{
  "model": "sound classifier",
  "dataset": "synthesized solo parts of chorales (CocoChorales)",
  "arch": "transformer",
  "norm_position": "res_post",
  "subsampling": 2
}
Rows from block 3 of a small sound classifier, named by matrix and row number. Rows with one number belong to one neuron. Each number is 200 + 30 x the weight over its row's rms, rounded and kept within 0 to 999. All counts start at 0.
Before each neuron's rows are labels from the 100 clips, of 14976, where the neuron reaches its highest value: "lies over" is the class under the peak. Only what is clearly more common there than usual is listed. The data: synthesized solo parts of chorales (CocoChorales). In brackets: how many of the 100.
# fc1: MLP up (model.blocks.3.mlp.fc1.weight, 512x128), inputs 96-127
# fc2: MLP down (model.blocks.3.mlp.fc2.weight, 128x512, transposed), outputs 96-127

lies over: A4 (56)
fc1.448,248,129,201,216,181,216,173,173,228,222,149,138,221,264,202,213,169,214,190,170,197,169,188,184,193,208,158,164,149,177,226,164
fc2.448,189,243,228,113,214,199,200,224,196,187,203,154,179,238,195,198,275,237,211,211,166,177,268,193,235,169,184,228,212,188,184,172

lies over: D#4 (35); E4 (28)
fc1.224,192,170,222,211,208,228,152,150,186,249,205,141,192,221,201,156,227,242,224,176,148,166,184,184,200,190,150,167,163,145,210,173
fc2.224,168,212,182,160,164,219,205,225,296,156,179,184,233,272,165,227,218,190,172,208,211,214,214,161,216,210,228,215,200,212,163,163

lies over: G#4 (37)
fc1.387,148,229,209,244,170,201,195,226,207,202,225,177,245,215,221,197,225,182,177,194,144,223,239,205,191,203,201,188,206,139,182,144
fc2.387,239,195,208,131,238,191,202,194,213,208,188,205,167,216,148,164,182,218,207,237,238,176,185,165,207,202,187,199,164,238,223,192

lies over: silence (34)
fc1.121,165,179,264,210,171,247,213,179,195,219,190,209,192,205,167,175,204,236,224,219,203,150,151,214,234,208,255,160,181,123,210,183
fc2.121,169,208,246,217,225,201,173,166,182,199,218,207,224,219,168,167,152,217,210,268,196,171,206,226,253,233,250,187,166,201,164,192

lies over: C5 (56)
fc1.379,261,162,253,162,209,230,172,206,169,189,162,186,180,221,133,186,209,217,215,226,193,169,185,121,234,170,158,200,172,169,206,241
fc2.379,197,197,209,215,182,123,196,226,174,158,166,200,196,147,181,214,224,214,179,170,210,195,280,183,180,186,169,215,228,225,200,197

lies over: A#4 (64)
fc1.269,216,182,209,169,176,210,243,227,184,204,190,162,230,207,211,184,204,204,215,201,202,245,194,188,141,182,222,193,244,205,227,162
fc2.269,194,207,208,206,207,179,168,216,203,198,196,210,182,226,199,202,195,207,159,220,183,171,211,225,259,186,187,204,174,208,167,245

lies over: B4 (26)
fc1.291,238,232,217,176,185,201,198,204,224,209,181,170,189,215,244,231,222,178,185,197,195,199,254,169,250,170,198,140,166,186,166,177
fc2.291,199,176,250,174,159,222,223,180,207,184,210,230,185,218,257,179,154,219,192,211,231,273,163,226,143,236,199,189,180,227,232,231

lies over: G4 (49); C#4 (29)
fc1.318,199,208,191,196,217,200,200,186,219,203,178,219,193,190,174,225,234,196,148,190,197,211,145,216,205,188,219,229,217,227,189,189
fc2.318,185,193,199,179,173,176,192,210,204,182,235,192,218,203,236,162,149,218,257,196,204,205,268,195,186,230,185,183,198,180,228,221

lies over: C5 (27)
fc1.418,257,154,253,208,198,195,200,183,176,182,180,193,188,205,139,209,185,222,194,239,162,137,197,121,205,174,172,206,175,173,198,238
fc2.418,204,193,235,188,186,143,203,205,164,155,143,194,207,177,192,187,194,223,177,183,208,230,274,181,190,188,158,229,210,234,202,208

lies over: F#5 (42)
fc1.84,266,155,214,211,185,222,159,176,213,209,186,158,161,234,263,240,174,230,200,215,215,216,170,158,206,185,191,162,163,170,185,197
fc2.84,188,192,227,201,180,168,183,173,187,165,196,287,194,169,233,224,154,214,151,170,231,225,200,217,241,222,231,187,178,232,234,210

lies over: C5 (58)
fc1.18,252,184,242,194,226,247,186,180,250,183,151,147,176,244,165,212,211,189,142,258,206,201,199,179,199,190,156,206,149,167,167,165
fc2.18,201,236,225,180,176,169,193,189,169,217,212,173,220,213,188,204,246,210,228,191,201,198,237,183,207,201,194,224,228,181,243,155

lies over: G4 (34)
fc1.17,211,176,226,176,241,216,191,213,192,191,149,185,160,181,173,192,181,194,195,203,195,145,159,178,205,154,174,196,208,198,212,202
fc2.17,223,218,209,159,188,220,172,220,174,189,221,202,191,172,167,185,189,232,168,214,222,228,179,201,162,205,176,195,190,253,204,240

lies over: D3 (50)
fc1.259,261,186,164,192,193,206,210,237,212,193,216,231,177,233,176,192,139,188,182,208,175,244,148,197,212,198,199,171,168,162,188,139
fc2.259,161,225,178,172,220,162,169,227,134,168,209,212,230,164,223,198,175,160,191,202,162,203,239,174,227,209,276,201,205,204,215,181

lies over: F4 (61)
fc1.426,218,209,184,217,201,259,181,187,208,195,184,244,177,263,168,178,199,179,233,222,204,170,191,200,191,131,152,232,149,126,167,225
fc2.426,155,233,225,205,194,214,209,210,189,191,231,234,275,194,197,148,180,205,178,187,198,237,261,173,202,202,206,217,196,223,168,199

lies over: A#4 (41)
fc1.328,174,230,220,220,233,165,178,204,199,264,157,191,205,235,178,223,191,217,236,200,165,243,263,186,182,191,211,210,214,195,189,225
fc2.328,194,166,173,190,144,223,205,189,219,153,227,207,208,192,218,190,231,169,134,211,230,164,131,223,220,202,186,194,186,213,222,190

lies over: A4 (28)
fc1.178,224,221,230,167,237,182,241,188,215,193,186,153,166,241,200,236,205,210,188,177,153,186,176,188,228,234,195,183,252,191,222,168
fc2.178,166,199,207,201,198,228,214,175,247,203,224,169,232,222,175,162,195,187,195,232,172,212,227,187,166,162,210,177,187,165,211,192

lies over: silence (99)
fc1.409,250,205,230,238,178,195,190,203,218,160,210,204,180,157,185,205,197,207,191,224,178,164,188,168,192,181,149,208,186,194,186,195
fc2.409,202,183,232,167,233,182,241,188,174,176,157,162,230,215,181,193,187,212,220,170,185,211,220,200,146,202,210,212,212,199,192,180

lies over: F#5 (54)
fc1.6,256,189,172,215,185,262,200,188,211,215,172,193,197,248,206,235,144,214,218,178,181,191,164,167,189,203,137,146,212,178,177,224
fc2.6,174,150,221,195,192,173,153,200,212,193,248,237,167,138,201,193,224,195,184,198,222,240,241,202,230,204,230,201,173,220,256,223

lies over: E4 (71)
fc1.123,214,220,185,192,175,150,205,201,201,211,192,183,195,263,232,226,167,192,195,189,204,212,137,222,192,191,218,167,176,196,184,185
fc2.123,181,209,181,212,182,222,200,162,212,166,252,249,184,144,190,191,234,172,147,223,184,241,226,170,176,184,168,165,223,191,236,220

lies over: C4 (41)
fc1.225,205,181,218,165,188,189,181,192,239,127,228,168,126,185,189,242,151,256,216,236,221,193,202,179,191,191,197,180,227,148,218,211
fc2.225,180,215,142,211,241,236,180,205,203,207,182,190,252,230,167,178,239,180,177,141,149,188,186,202,220,269,200,214,229,214,158,197

lies over: C4 (28)
fc1.48,186,185,205,184,225,226,159,217,195,210,192,170,166,204,188,198,179,198,209,190,202,197,200,205,207,189,140,240,203,158,226,182
fc2.48,241,165,199,228,202,212,236,181,240,190,171,199,180,166,226,209,241,211,183,202,164,197,198,226,202,229,235,167,175,255,175,219

lies over: G#4 (36)
fc1.353,282,129,166,198,272,228,185,187,188,204,215,180,197,193,179,250,185,191,216,145,222,188,157,223,215,184,144,188,189,162,186,149
fc2.353,236,164,222,239,249,138,191,189,162,184,203,230,179,148,171,228,191,201,206,208,221,191,214,166,197,181,184,225,215,209,185,147

lies over: silence (100)
fc1.215,210,226,206,243,149,198,229,280,217,219,196,223,195,207,205,201,181,212,201,223,215,210,180,153,156,154,165,177,236,200,250,208
fc2.215,177,207,192,162,226,204,216,158,195,183,189,116,195,217,220,202,195,161,208,153,176,218,228,200,219,244,260,247,183,200,173,212

lies over: D#5 (43)
fc1.373,240,172,250,163,223,223,194,154,214,226,176,191,147,233,191,208,219,213,267,233,209,135,163,217,203,177,206,158,136,148,198,225
fc2.373,191,234,225,257,206,191,204,161,125,221,248,206,206,207,203,192,196,250,205,210,246,202,223,201,237,210,207,199,215,211,186,185

lies over: B4 (44); C5 (31)
fc1.243,284,183,260,174,230,217,195,244,168,198,181,175,177,211,164,184,196,208,207,194,208,182,224,205,210,174,152,236,148,200,209,181
fc2.243,182,216,161,188,190,172,193,171,224,216,164,191,171,225,173,193,233,220,190,191,177,173,273,172,227,175,170,229,225,194,221,143

lies over: C#5 (48); C5 (35)
fc1.421,220,163,225,233,199,202,165,200,191,200,207,198,163,160,172,213,206,243,195,182,163,178,194,192,147,153,170,195,191,200,209,215
fc2.421,228,184,251,164,201,190,197,191,149,191,162,188,210,189,178,146,200,201,160,192,252,184,209,209,202,214,160,214,184,228,202,185

lies over: F#5 (44)
fc1.117,244,158,187,247,191,207,166,186,221,203,213,199,142,240,220,243,122,195,237,200,191,172,144,161,200,193,143,181,211,157,192,194
fc2.117,153,197,204,166,198,134,151,184,176,159,171,269,176,164,206,195,185,248,150,190,223,223,229,174,227,228,242,184,190,238,232,212

lies over: A4 (30)
fc1.25,203,208,182,197,219,172,173,212,197,215,210,168,172,195,234,248,217,153,212,152,209,207,253,241,218,231,197,194,185,203,157,165
fc2.25,208,234,202,191,179,209,239,198,211,209,193,224,210,178,193,169,186,231,187,218,178,199,140,159,165,157,206,184,195,184,247,212

lies over: C#5 (40)
fc1.316,182,201,157,206,192,207,188,208,236,230,216,213,208,235,164,183,213,224,193,257,199,178,222,200,178,141,168,231,177,152,214,162
fc2.316,177,259,233,182,199,211,247,168,179,155,217,213,256,277,208,181,169,204,180,201,187,234,214,141,210,246,185,229,283,176,197,188

lies over: D3 (30)
fc1.14,214,181,192,203,243,172,139,227,190,169,212,178,220,227,222,203,165,178,180,256,176,197,123,133,250,158,216,159,204,184,215,228
fc2.14,206,216,201,151,220,175,198,211,174,192,198,191,205,220,180,234,211,114,186,170,223,223,135,183,202,206,209,192,188,217,200,203

lies over: silence (80)
fc1.484,166,157,192,132,191,226,191,185,208,226,181,137,214,208,173,177,214,214,225,221,194,146,149,171,160,241,185,166,181,151,210,230
fc2.484,214,185,166,203,223,250,163,203,195,199,175,167,182,172,214,226,187,245,211,184,175,211,212,211,206,209,183,223,212,226,211,157

lies over: G#4 (29); C5 (29)
fc1.235,215,190,215,189,198,193,205,147,229,154,216,218,175,231,150,173,196,195,147,185,170,197,179,214,160,177,200,179,197,170,217,158
fc2.235,218,190,196,184,204,207,214,194,199,185,199,252,224,254,218,218,186,226,234,212,175,206,178,201,212,190,159,209,225,147,211,222

lies over: D#5 (60)
fc1.355,230,174,182,186,223,203,208,182,232,212,191,168,160,219,193,211,195,199,225,246,170,171,118,153,161,150,184,185,183,138,212,133
fc2.355,187,178,181,164,196,173,207,200,243,192,165,194,221,123,208,231,221,234,229,183,190,226,131,160,193,184,251,206,187,166,219,185

lies over: C#4 (83)
fc1.358,214,218,191,200,164,248,128,149,206,207,156,210,214,207,196,233,155,207,152,195,170,197,146,151,168,148,194,194,145,133,230,218
fc2.358,155,219,176,169,209,161,171,220,172,193,189,195,200,205,245,215,186,194,166,197,155,220,162,231,192,200,237,187,201,216,181,235

lies over: F4 (80)
fc1.461,187,202,229,221,187,222,212,162,223,215,191,198,194,231,191,179,231,168,178,183,196,160,167,149,176,145,151,168,177,139,200,184
fc2.461,189,221,225,199,200,221,234,208,195,180,275,247,237,225,234,174,215,181,203,227,229,251,215,218,230,213,218,204,216,216,210,174

lies over: C#4 (43); C4 (34)
fc1.211,200,196,174,249,215,176,181,169,244,239,198,236,206,251,169,207,160,189,160,154,210,205,225,243,152,186,182,169,203,185,199,180
fc2.211,186,214,239,118,192,208,209,224,145,206,223,180,185,199,205,181,245,203,247,245,173,191,153,170,253,183,195,196,211,187,191,191

lies over: C#5 (39)
fc1.130,232,201,229,187,201,208,212,174,187,188,180,195,211,215,181,211,166,244,164,231,182,190,228,185,168,164,181,175,224,157,214,179
fc2.130,262,222,222,143,177,175,200,253,137,183,175,233,189,204,209,200,197,194,165,202,203,242,228,183,182,179,197,206,206,169,208,193

lies over: F4 (41)
fc1.422,237,190,229,162,187,265,212,202,192,168,185,191,173,197,216,169,218,173,242,144,220,187,211,180,147,165,158,208,206,153,157,163
fc2.422,157,181,209,222,215,249,233,207,215,167,244,185,193,220,216,167,217,243,177,204,150,242,240,246,173,175,182,239,223,180,211,197

lies over: F#5 (35)
fc1.70,257,173,204,173,179,223,168,193,175,194,168,193,174,254,279,254,158,254,218,204,239,220,178,178,246,165,171,153,171,174,205,192
fc2.70,226,208,211,208,151,163,183,152,205,174,194,250,182,158,229,204,154,219,121,197,205,248,203,170,177,243,237,191,196,247,226,220

lies over: D#5 (47); E5 (35)
fc1.465,180,182,230,208,221,232,163,182,178,198,204,222,207,247,187,184,185,203,241,184,230,182,157,189,229,232,218,221,182,138,205,219
fc2.465,135,199,224,221,248,236,198,177,209,214,220,223,176,191,253,167,206,252,209,218,166,178,217,234,216,180,238,209,211,151,213,247

lies over: A#4 (44); B4 (35)
fc1.252,206,159,225,159,214,192,160,186,184,224,173,152,193,163,248,192,192,206,192,200,178,245,243,155,224,174,194,229,172,223,206,260
fc2.252,256,160,188,273,163,196,202,187,191,184,189,223,221,252,198,240,199,197,184,215,211,200,202,254,181,220,182,189,213,197,214,199

lies over: B4 (44)
fc1.335,217,150,208,169,229,229,146,173,175,206,208,175,193,228,224,241,200,204,180,221,206,204,178,141,195,170,209,118,168,186,143,209
fc2.335,204,209,234,189,157,171,187,182,172,142,198,210,186,175,217,227,161,212,212,156,228,198,196,246,214,223,192,192,172,242,228,210

lies over: E4 (36)
fc1.434,209,203,154,218,205,149,169,194,183,234,203,224,265,221,233,193,208,179,176,236,218,210,181,149,196,198,153,174,220,182,184,226
fc2.434,168,231,208,217,225,215,223,186,171,182,200,205,180,204,190,240,142,187,159,169,227,186,149,208,208,209,224,213,204,226,219,216

lies over: E4 (28)
fc1.497,226,207,199,188,169,173,215,157,219,196,232,248,227,226,197,222,118,192,187,164,236,254,166,197,205,183,231,179,174,198,222,191
fc2.497,181,191,183,200,240,187,174,257,190,188,177,202,192,195,207,193,274,183,192,263,150,167,195,242,190,191,179,236,229,177,174,226

lies over: silence (99)
fc1.116,259,179,185,157,179,207,237,192,226,267,160,234,210,208,216,161,201,169,208,197,195,177,184,222,200,182,227,173,184,128,192,173
fc2.116,166,225,215,205,221,197,177,175,222,213,164,162,206,227,196,251,201,193,224,203,174,201,163,137,190,185,188,204,164,194,217,194

lies over: A#4 (29)
fc1.462,175,158,168,178,251,244,187,178,212,176,216,181,161,125,205,190,175,258,255,168,227,238,240,221,143,202,178,180,213,194,162,174
fc2.462,247,171,219,189,217,212,213,202,220,181,152,246,224,167,238,189,154,185,178,167,193,186,202,247,162,213,172,203,204,222,174,206

lies over: G4 (38)
fc1.100,199,185,191,174,208,243,179,147,190,197,207,132,216,233,200,198,188,211,217,191,187,149,139,178,204,222,186,187,153,175,152,147
fc2.100,198,236,177,224,216,198,208,174,198,190,233,192,232,204,228,187,206,154,200,206,233,233,166,205,201,227,218,181,182,203,188,204

lies over: G4 (30); E4 (27)
fc1.466,230,195,202,203,161,188,159,165,201,214,151,172,189,170,205,180,159,179,167,227,154,130,167,200,189,158,180,161,137,153,211,247
fc2.466,161,262,197,191,216,188,209,208,178,225,200,210,165,226,194,192,218,241,199,217,226,190,167,203,219,215,225,209,221,162,198,225

lies over: C#4 (30)
fc1.354,243,186,181,212,162,188,221,225,204,174,165,211,227,204,181,176,156,205,192,177,193,219,209,183,184,127,171,217,180,213,211,166
fc2.354,136,207,246,200,212,226,194,182,215,225,216,180,162,203,210,213,236,192,215,233,203,171,210,201,227,245,225,174,199,163,211,221

lies over: A#4 (34); F#4 (31)
fc1.301,230,185,272,155,211,243,188,139,194,196,228,238,206,216,153,173,231,168,216,214,219,113,188,127,153,158,170,195,165,179,208,232
fc2.301,174,173,219,228,171,145,191,247,133,174,173,205,197,171,209,207,169,253,134,193,200,267,203,241,255,191,219,204,227,193,188,211

lies over: C#5 (44); C5 (36)
fc1.232,272,184,254,183,201,247,220,201,172,177,199,211,203,228,168,214,193,245,162,267,195,194,178,166,195,168,154,194,177,143,223,186
fc2.232,258,226,225,186,185,145,202,228,134,197,161,208,210,138,193,209,190,220,186,191,219,227,268,153,207,159,195,219,202,212,219,185

lies over: F5 (89)
fc1.338,227,194,215,225,176,166,220,196,175,177,191,185,204,132,183,200,172,187,189,222,184,128,182,180,202,213,186,247,191,188,186,183
fc2.338,206,171,204,179,244,196,190,181,197,190,182,175,199,194,163,197,183,202,254,165,173,192,167,171,150,183,186,206,196,185,147,200

lies over: B4 (29)
fc1.485,260,191,250,190,199,194,216,225,183,248,149,192,241,240,135,227,227,199,190,187,189,174,152,167,143,182,190,220,169,145,251,195
fc2.485,221,184,189,166,176,191,151,211,188,183,167,154,180,151,215,211,185,245,204,189,219,221,241,186,231,145,162,228,214,208,185,177

lies over: F5 (38)
fc1.454,205,176,261,224,220,219,168,131,185,238,203,208,179,169,160,210,165,166,260,188,176,159,208,191,193,191,174,178,140,193,189,220
fc2.454,183,243,182,247,186,199,212,223,230,202,153,182,217,244,183,161,233,292,205,199,204,218,271,189,242,213,199,189,158,184,198,157

lies over: G4 (43)
fc1.297,250,195,184,188,193,220,215,160,208,199,238,267,170,223,139,206,143,149,188,210,196,190,227,189,182,180,191,193,203,176,211,169
fc2.297,164,195,208,182,152,192,244,171,209,177,203,265,211,242,247,221,212,205,209,181,222,232,140,192,188,184,199,217,199,163,163,204

lies over: G4 (27)
fc1.52,224,160,209,201,191,250,193,208,167,178,204,203,224,238,213,171,166,174,208,204,203,215,172,166,213,139,178,205,155,141,182,167
fc2.52,175,231,217,225,171,221,195,241,187,202,248,220,236,198,257,152,204,207,205,207,181,210,272,188,216,198,202,219,197,201,172,232

lies over: E4 (28)
fc1.298,189,157,238,185,205,216,155,148,187,192,195,155,231,243,188,208,189,221,220,185,184,145,109,161,201,224,187,145,163,122,174,136
fc2.298,165,217,202,185,222,198,165,184,224,167,240,175,228,261,152,204,207,226,180,214,250,238,196,196,241,203,217,166,213,181,169,152

lies over: C#4 (44); F#4 (26)
fc1.411,199,218,143,185,176,206,180,172,182,214,164,215,197,202,174,223,169,155,144,231,199,132,173,200,184,187,152,219,156,162,185,230
fc2.411,172,191,180,204,216,176,171,275,175,170,196,219,206,189,207,215,198,259,178,225,197,278,160,237,209,203,218,197,187,177,177,200

lies over: C#5 (35)
fc1.58,191,198,253,191,216,231,179,136,187,163,236,219,147,230,159,209,214,203,266,199,194,199,171,189,204,182,226,154,195,162,155,213
fc2.58,147,215,193,219,201,237,227,205,162,215,226,215,187,225,190,190,173,208,162,180,204,156,186,213,242,240,240,220,223,151,207,216

lies over: D3 (44)
fc1.101,243,170,136,217,198,223,172,198,225,187,200,204,187,222,165,175,144,197,202,193,132,258,158,190,202,169,224,161,175,148,182,159
fc2.101,155,191,182,141,254,168,198,231,161,212,231,230,217,183,213,197,201,174,202,199,161,197,222,170,223,225,270,202,209,240,215,184

lies over: C#4 (27)
fc1.508,194,186,186,190,149,224,156,203,224,217,184,199,207,221,194,200,161,211,173,190,204,203,112,135,153,182,159,169,171,153,227,217
fc2.508,162,213,178,175,220,137,140,173,146,209,201,245,183,179,230,239,179,215,142,184,151,211,174,230,214,176,224,204,220,182,189,240

lies over: A4 (29)
fc1.242,187,174,232,224,176,209,214,199,193,189,205,133,260,173,213,215,155,237,167,166,230,267,198,236,197,238,184,191,185,227,207,180
fc2.242,211,134,196,194,206,191,186,202,284,187,180,154,186,162,215,167,297,178,180,198,209,178,251,184,233,180,203,168,185,224,222,226

lies over: F4 (32)
fc1.492,226,215,283,197,192,250,162,208,150,196,218,195,220,231,246,178,226,215,193,228,187,211,211,153,227,221,215,231,169,152,177,192
fc2.492,193,230,146,203,210,259,230,225,147,210,189,175,176,220,213,173,207,172,214,202,159,176,199,220,206,182,162,217,164,182,168,210

lies over: C#5 (47)
fc1.60,277,163,269,168,174,184,155,166,198,241,188,186,157,255,192,178,195,287,187,241,180,188,221,179,194,151,172,210,154,235,236,258
fc2.60,189,137,211,225,167,172,206,213,180,176,154,193,256,185,197,238,179,215,136,176,201,202,222,169,213,228,169,216,214,188,238,235

lies over: G#4 (51); G4 (34)
fc1.312,220,188,239,187,204,258,185,192,234,215,170,195,187,255,243,206,164,156,178,199,236,163,165,202,205,200,217,160,202,192,166,204
fc2.312,143,188,177,213,204,201,205,230,212,174,217,276,263,149,212,170,230,243,232,162,160,180,187,206,175,230,195,227,210,202,170,221

lies over: A#4 (52)
fc1.61,187,171,223,149,222,178,183,207,180,200,181,216,209,194,211,196,203,216,233,196,228,227,232,206,180,129,157,216,210,188,216,193
fc2.61,234,188,191,255,163,199,199,161,195,215,204,172,177,201,180,217,199,208,151,231,210,140,174,176,237,256,211,204,211,203,192,188

lies over: D3 (31)
fc1.475,190,205,206,167,195,232,188,252,196,171,230,240,229,179,217,178,165,202,206,178,182,252,188,174,247,172,219,168,172,180,193,152
fc2.475,185,194,166,230,233,206,248,188,202,230,183,181,223,216,206,156,197,196,170,213,154,187,214,198,178,218,283,194,203,159,202,239

lies over: A4 (31); C5 (26)
fc1.187,202,161,206,156,215,189,183,170,202,178,145,194,167,214,226,180,180,200,222,206,229,179,103,187,187,222,187,126,228,144,182,168
fc2.187,184,184,220,170,183,228,227,188,198,214,224,246,200,173,221,190,228,253,185,191,229,221,130,204,154,213,233,175,181,241,172,231

lies over: G4 (51); G#4 (26)
fc1.114,229,213,215,209,145,159,165,203,168,161,177,239,216,197,170,235,184,150,144,180,195,215,173,206,170,219,187,217,167,185,227,175
fc2.114,142,188,201,208,230,243,209,215,210,214,213,182,164,193,253,172,208,219,229,231,225,199,219,234,247,183,237,189,219,214,174,240

lies over: G#4 (27)
fc1.103,217,149,232,197,186,229,195,183,225,149,205,135,155,203,215,191,176,226,201,173,203,148,165,188,198,201,185,171,153,134,241,133
fc2.103,211,149,171,213,220,218,202,222,201,211,229,169,216,130,217,211,196,240,216,163,220,209,228,232,167,179,202,174,219,217,202,197

lies over: D#5 (51); E5 (29)
fc1.511,223,154,172,194,231,231,183,204,214,202,217,144,155,215,174,205,187,193,261,228,163,191,134,140,177,143,222,228,187,128,221,137
fc2.511,191,159,199,158,198,203,223,192,258,203,161,216,201,142,227,221,231,221,235,178,203,204,146,156,191,181,229,200,196,159,189,193

lies over: G#4 (34)
fc1.281,238,168,164,211,247,209,182,180,166,228,210,237,188,226,217,184,192,236,212,177,206,220,135,203,196,197,201,211,188,221,164,190
fc2.281,195,175,235,214,178,196,163,178,179,169,245,164,202,181,209,225,196,192,223,226,248,170,200,222,204,203,164,189,215,207,208,191

lies over: D3 (44)
fc1.506,231,190,187,219,239,184,198,178,226,228,222,202,170,205,173,183,155,224,168,216,145,210,181,222,174,192,221,181,163,143,205,193
fc2.506,206,256,171,143,210,171,184,213,187,203,239,186,206,243,208,240,194,138,231,189,178,216,211,177,225,226,228,181,229,189,196,217

lies over: E4 (39)
fc1.371,224,160,195,178,187,244,205,206,188,189,180,217,229,253,226,169,153,142,202,218,212,203,183,186,210,113,177,217,145,159,198,184
fc2.371,176,226,221,232,185,216,187,252,146,223,258,224,213,156,253,163,211,218,198,177,214,241,257,190,187,216,208,220,206,206,175,226

lies over: C4 (44)
fc1.11,199,192,175,134,233,183,161,189,148,224,148,183,202,176,140,198,180,151,177,190,165,198,161,182,235,180,190,206,128,179,236,154
fc2.11,151,213,131,204,205,168,163,241,201,247,199,184,185,162,141,156,253,222,181,172,196,248,240,193,225,208,253,213,195,200,157,160

lies over: silence (79)
fc1.250,208,165,177,218,212,188,174,147,188,159,177,224,169,169,180,201,146,198,219,194,192,178,106,162,212,225,176,231,187,177,221,279
fc2.250,225,201,167,197,169,162,157,195,167,202,99,167,213,249,212,239,231,198,139,166,169,155,242,211,226,191,187,210,210,246,176,204

lies over: D#4 (45)
fc1.120,252,205,269,210,205,254,151,247,150,159,217,187,194,218,174,166,198,189,222,205,186,208,173,179,236,155,178,216,156,175,214,200
fc2.120,127,196,186,231,190,254,210,174,185,155,199,241,202,200,233,190,219,244,185,215,165,199,227,237,214,228,221,211,206,167,179,237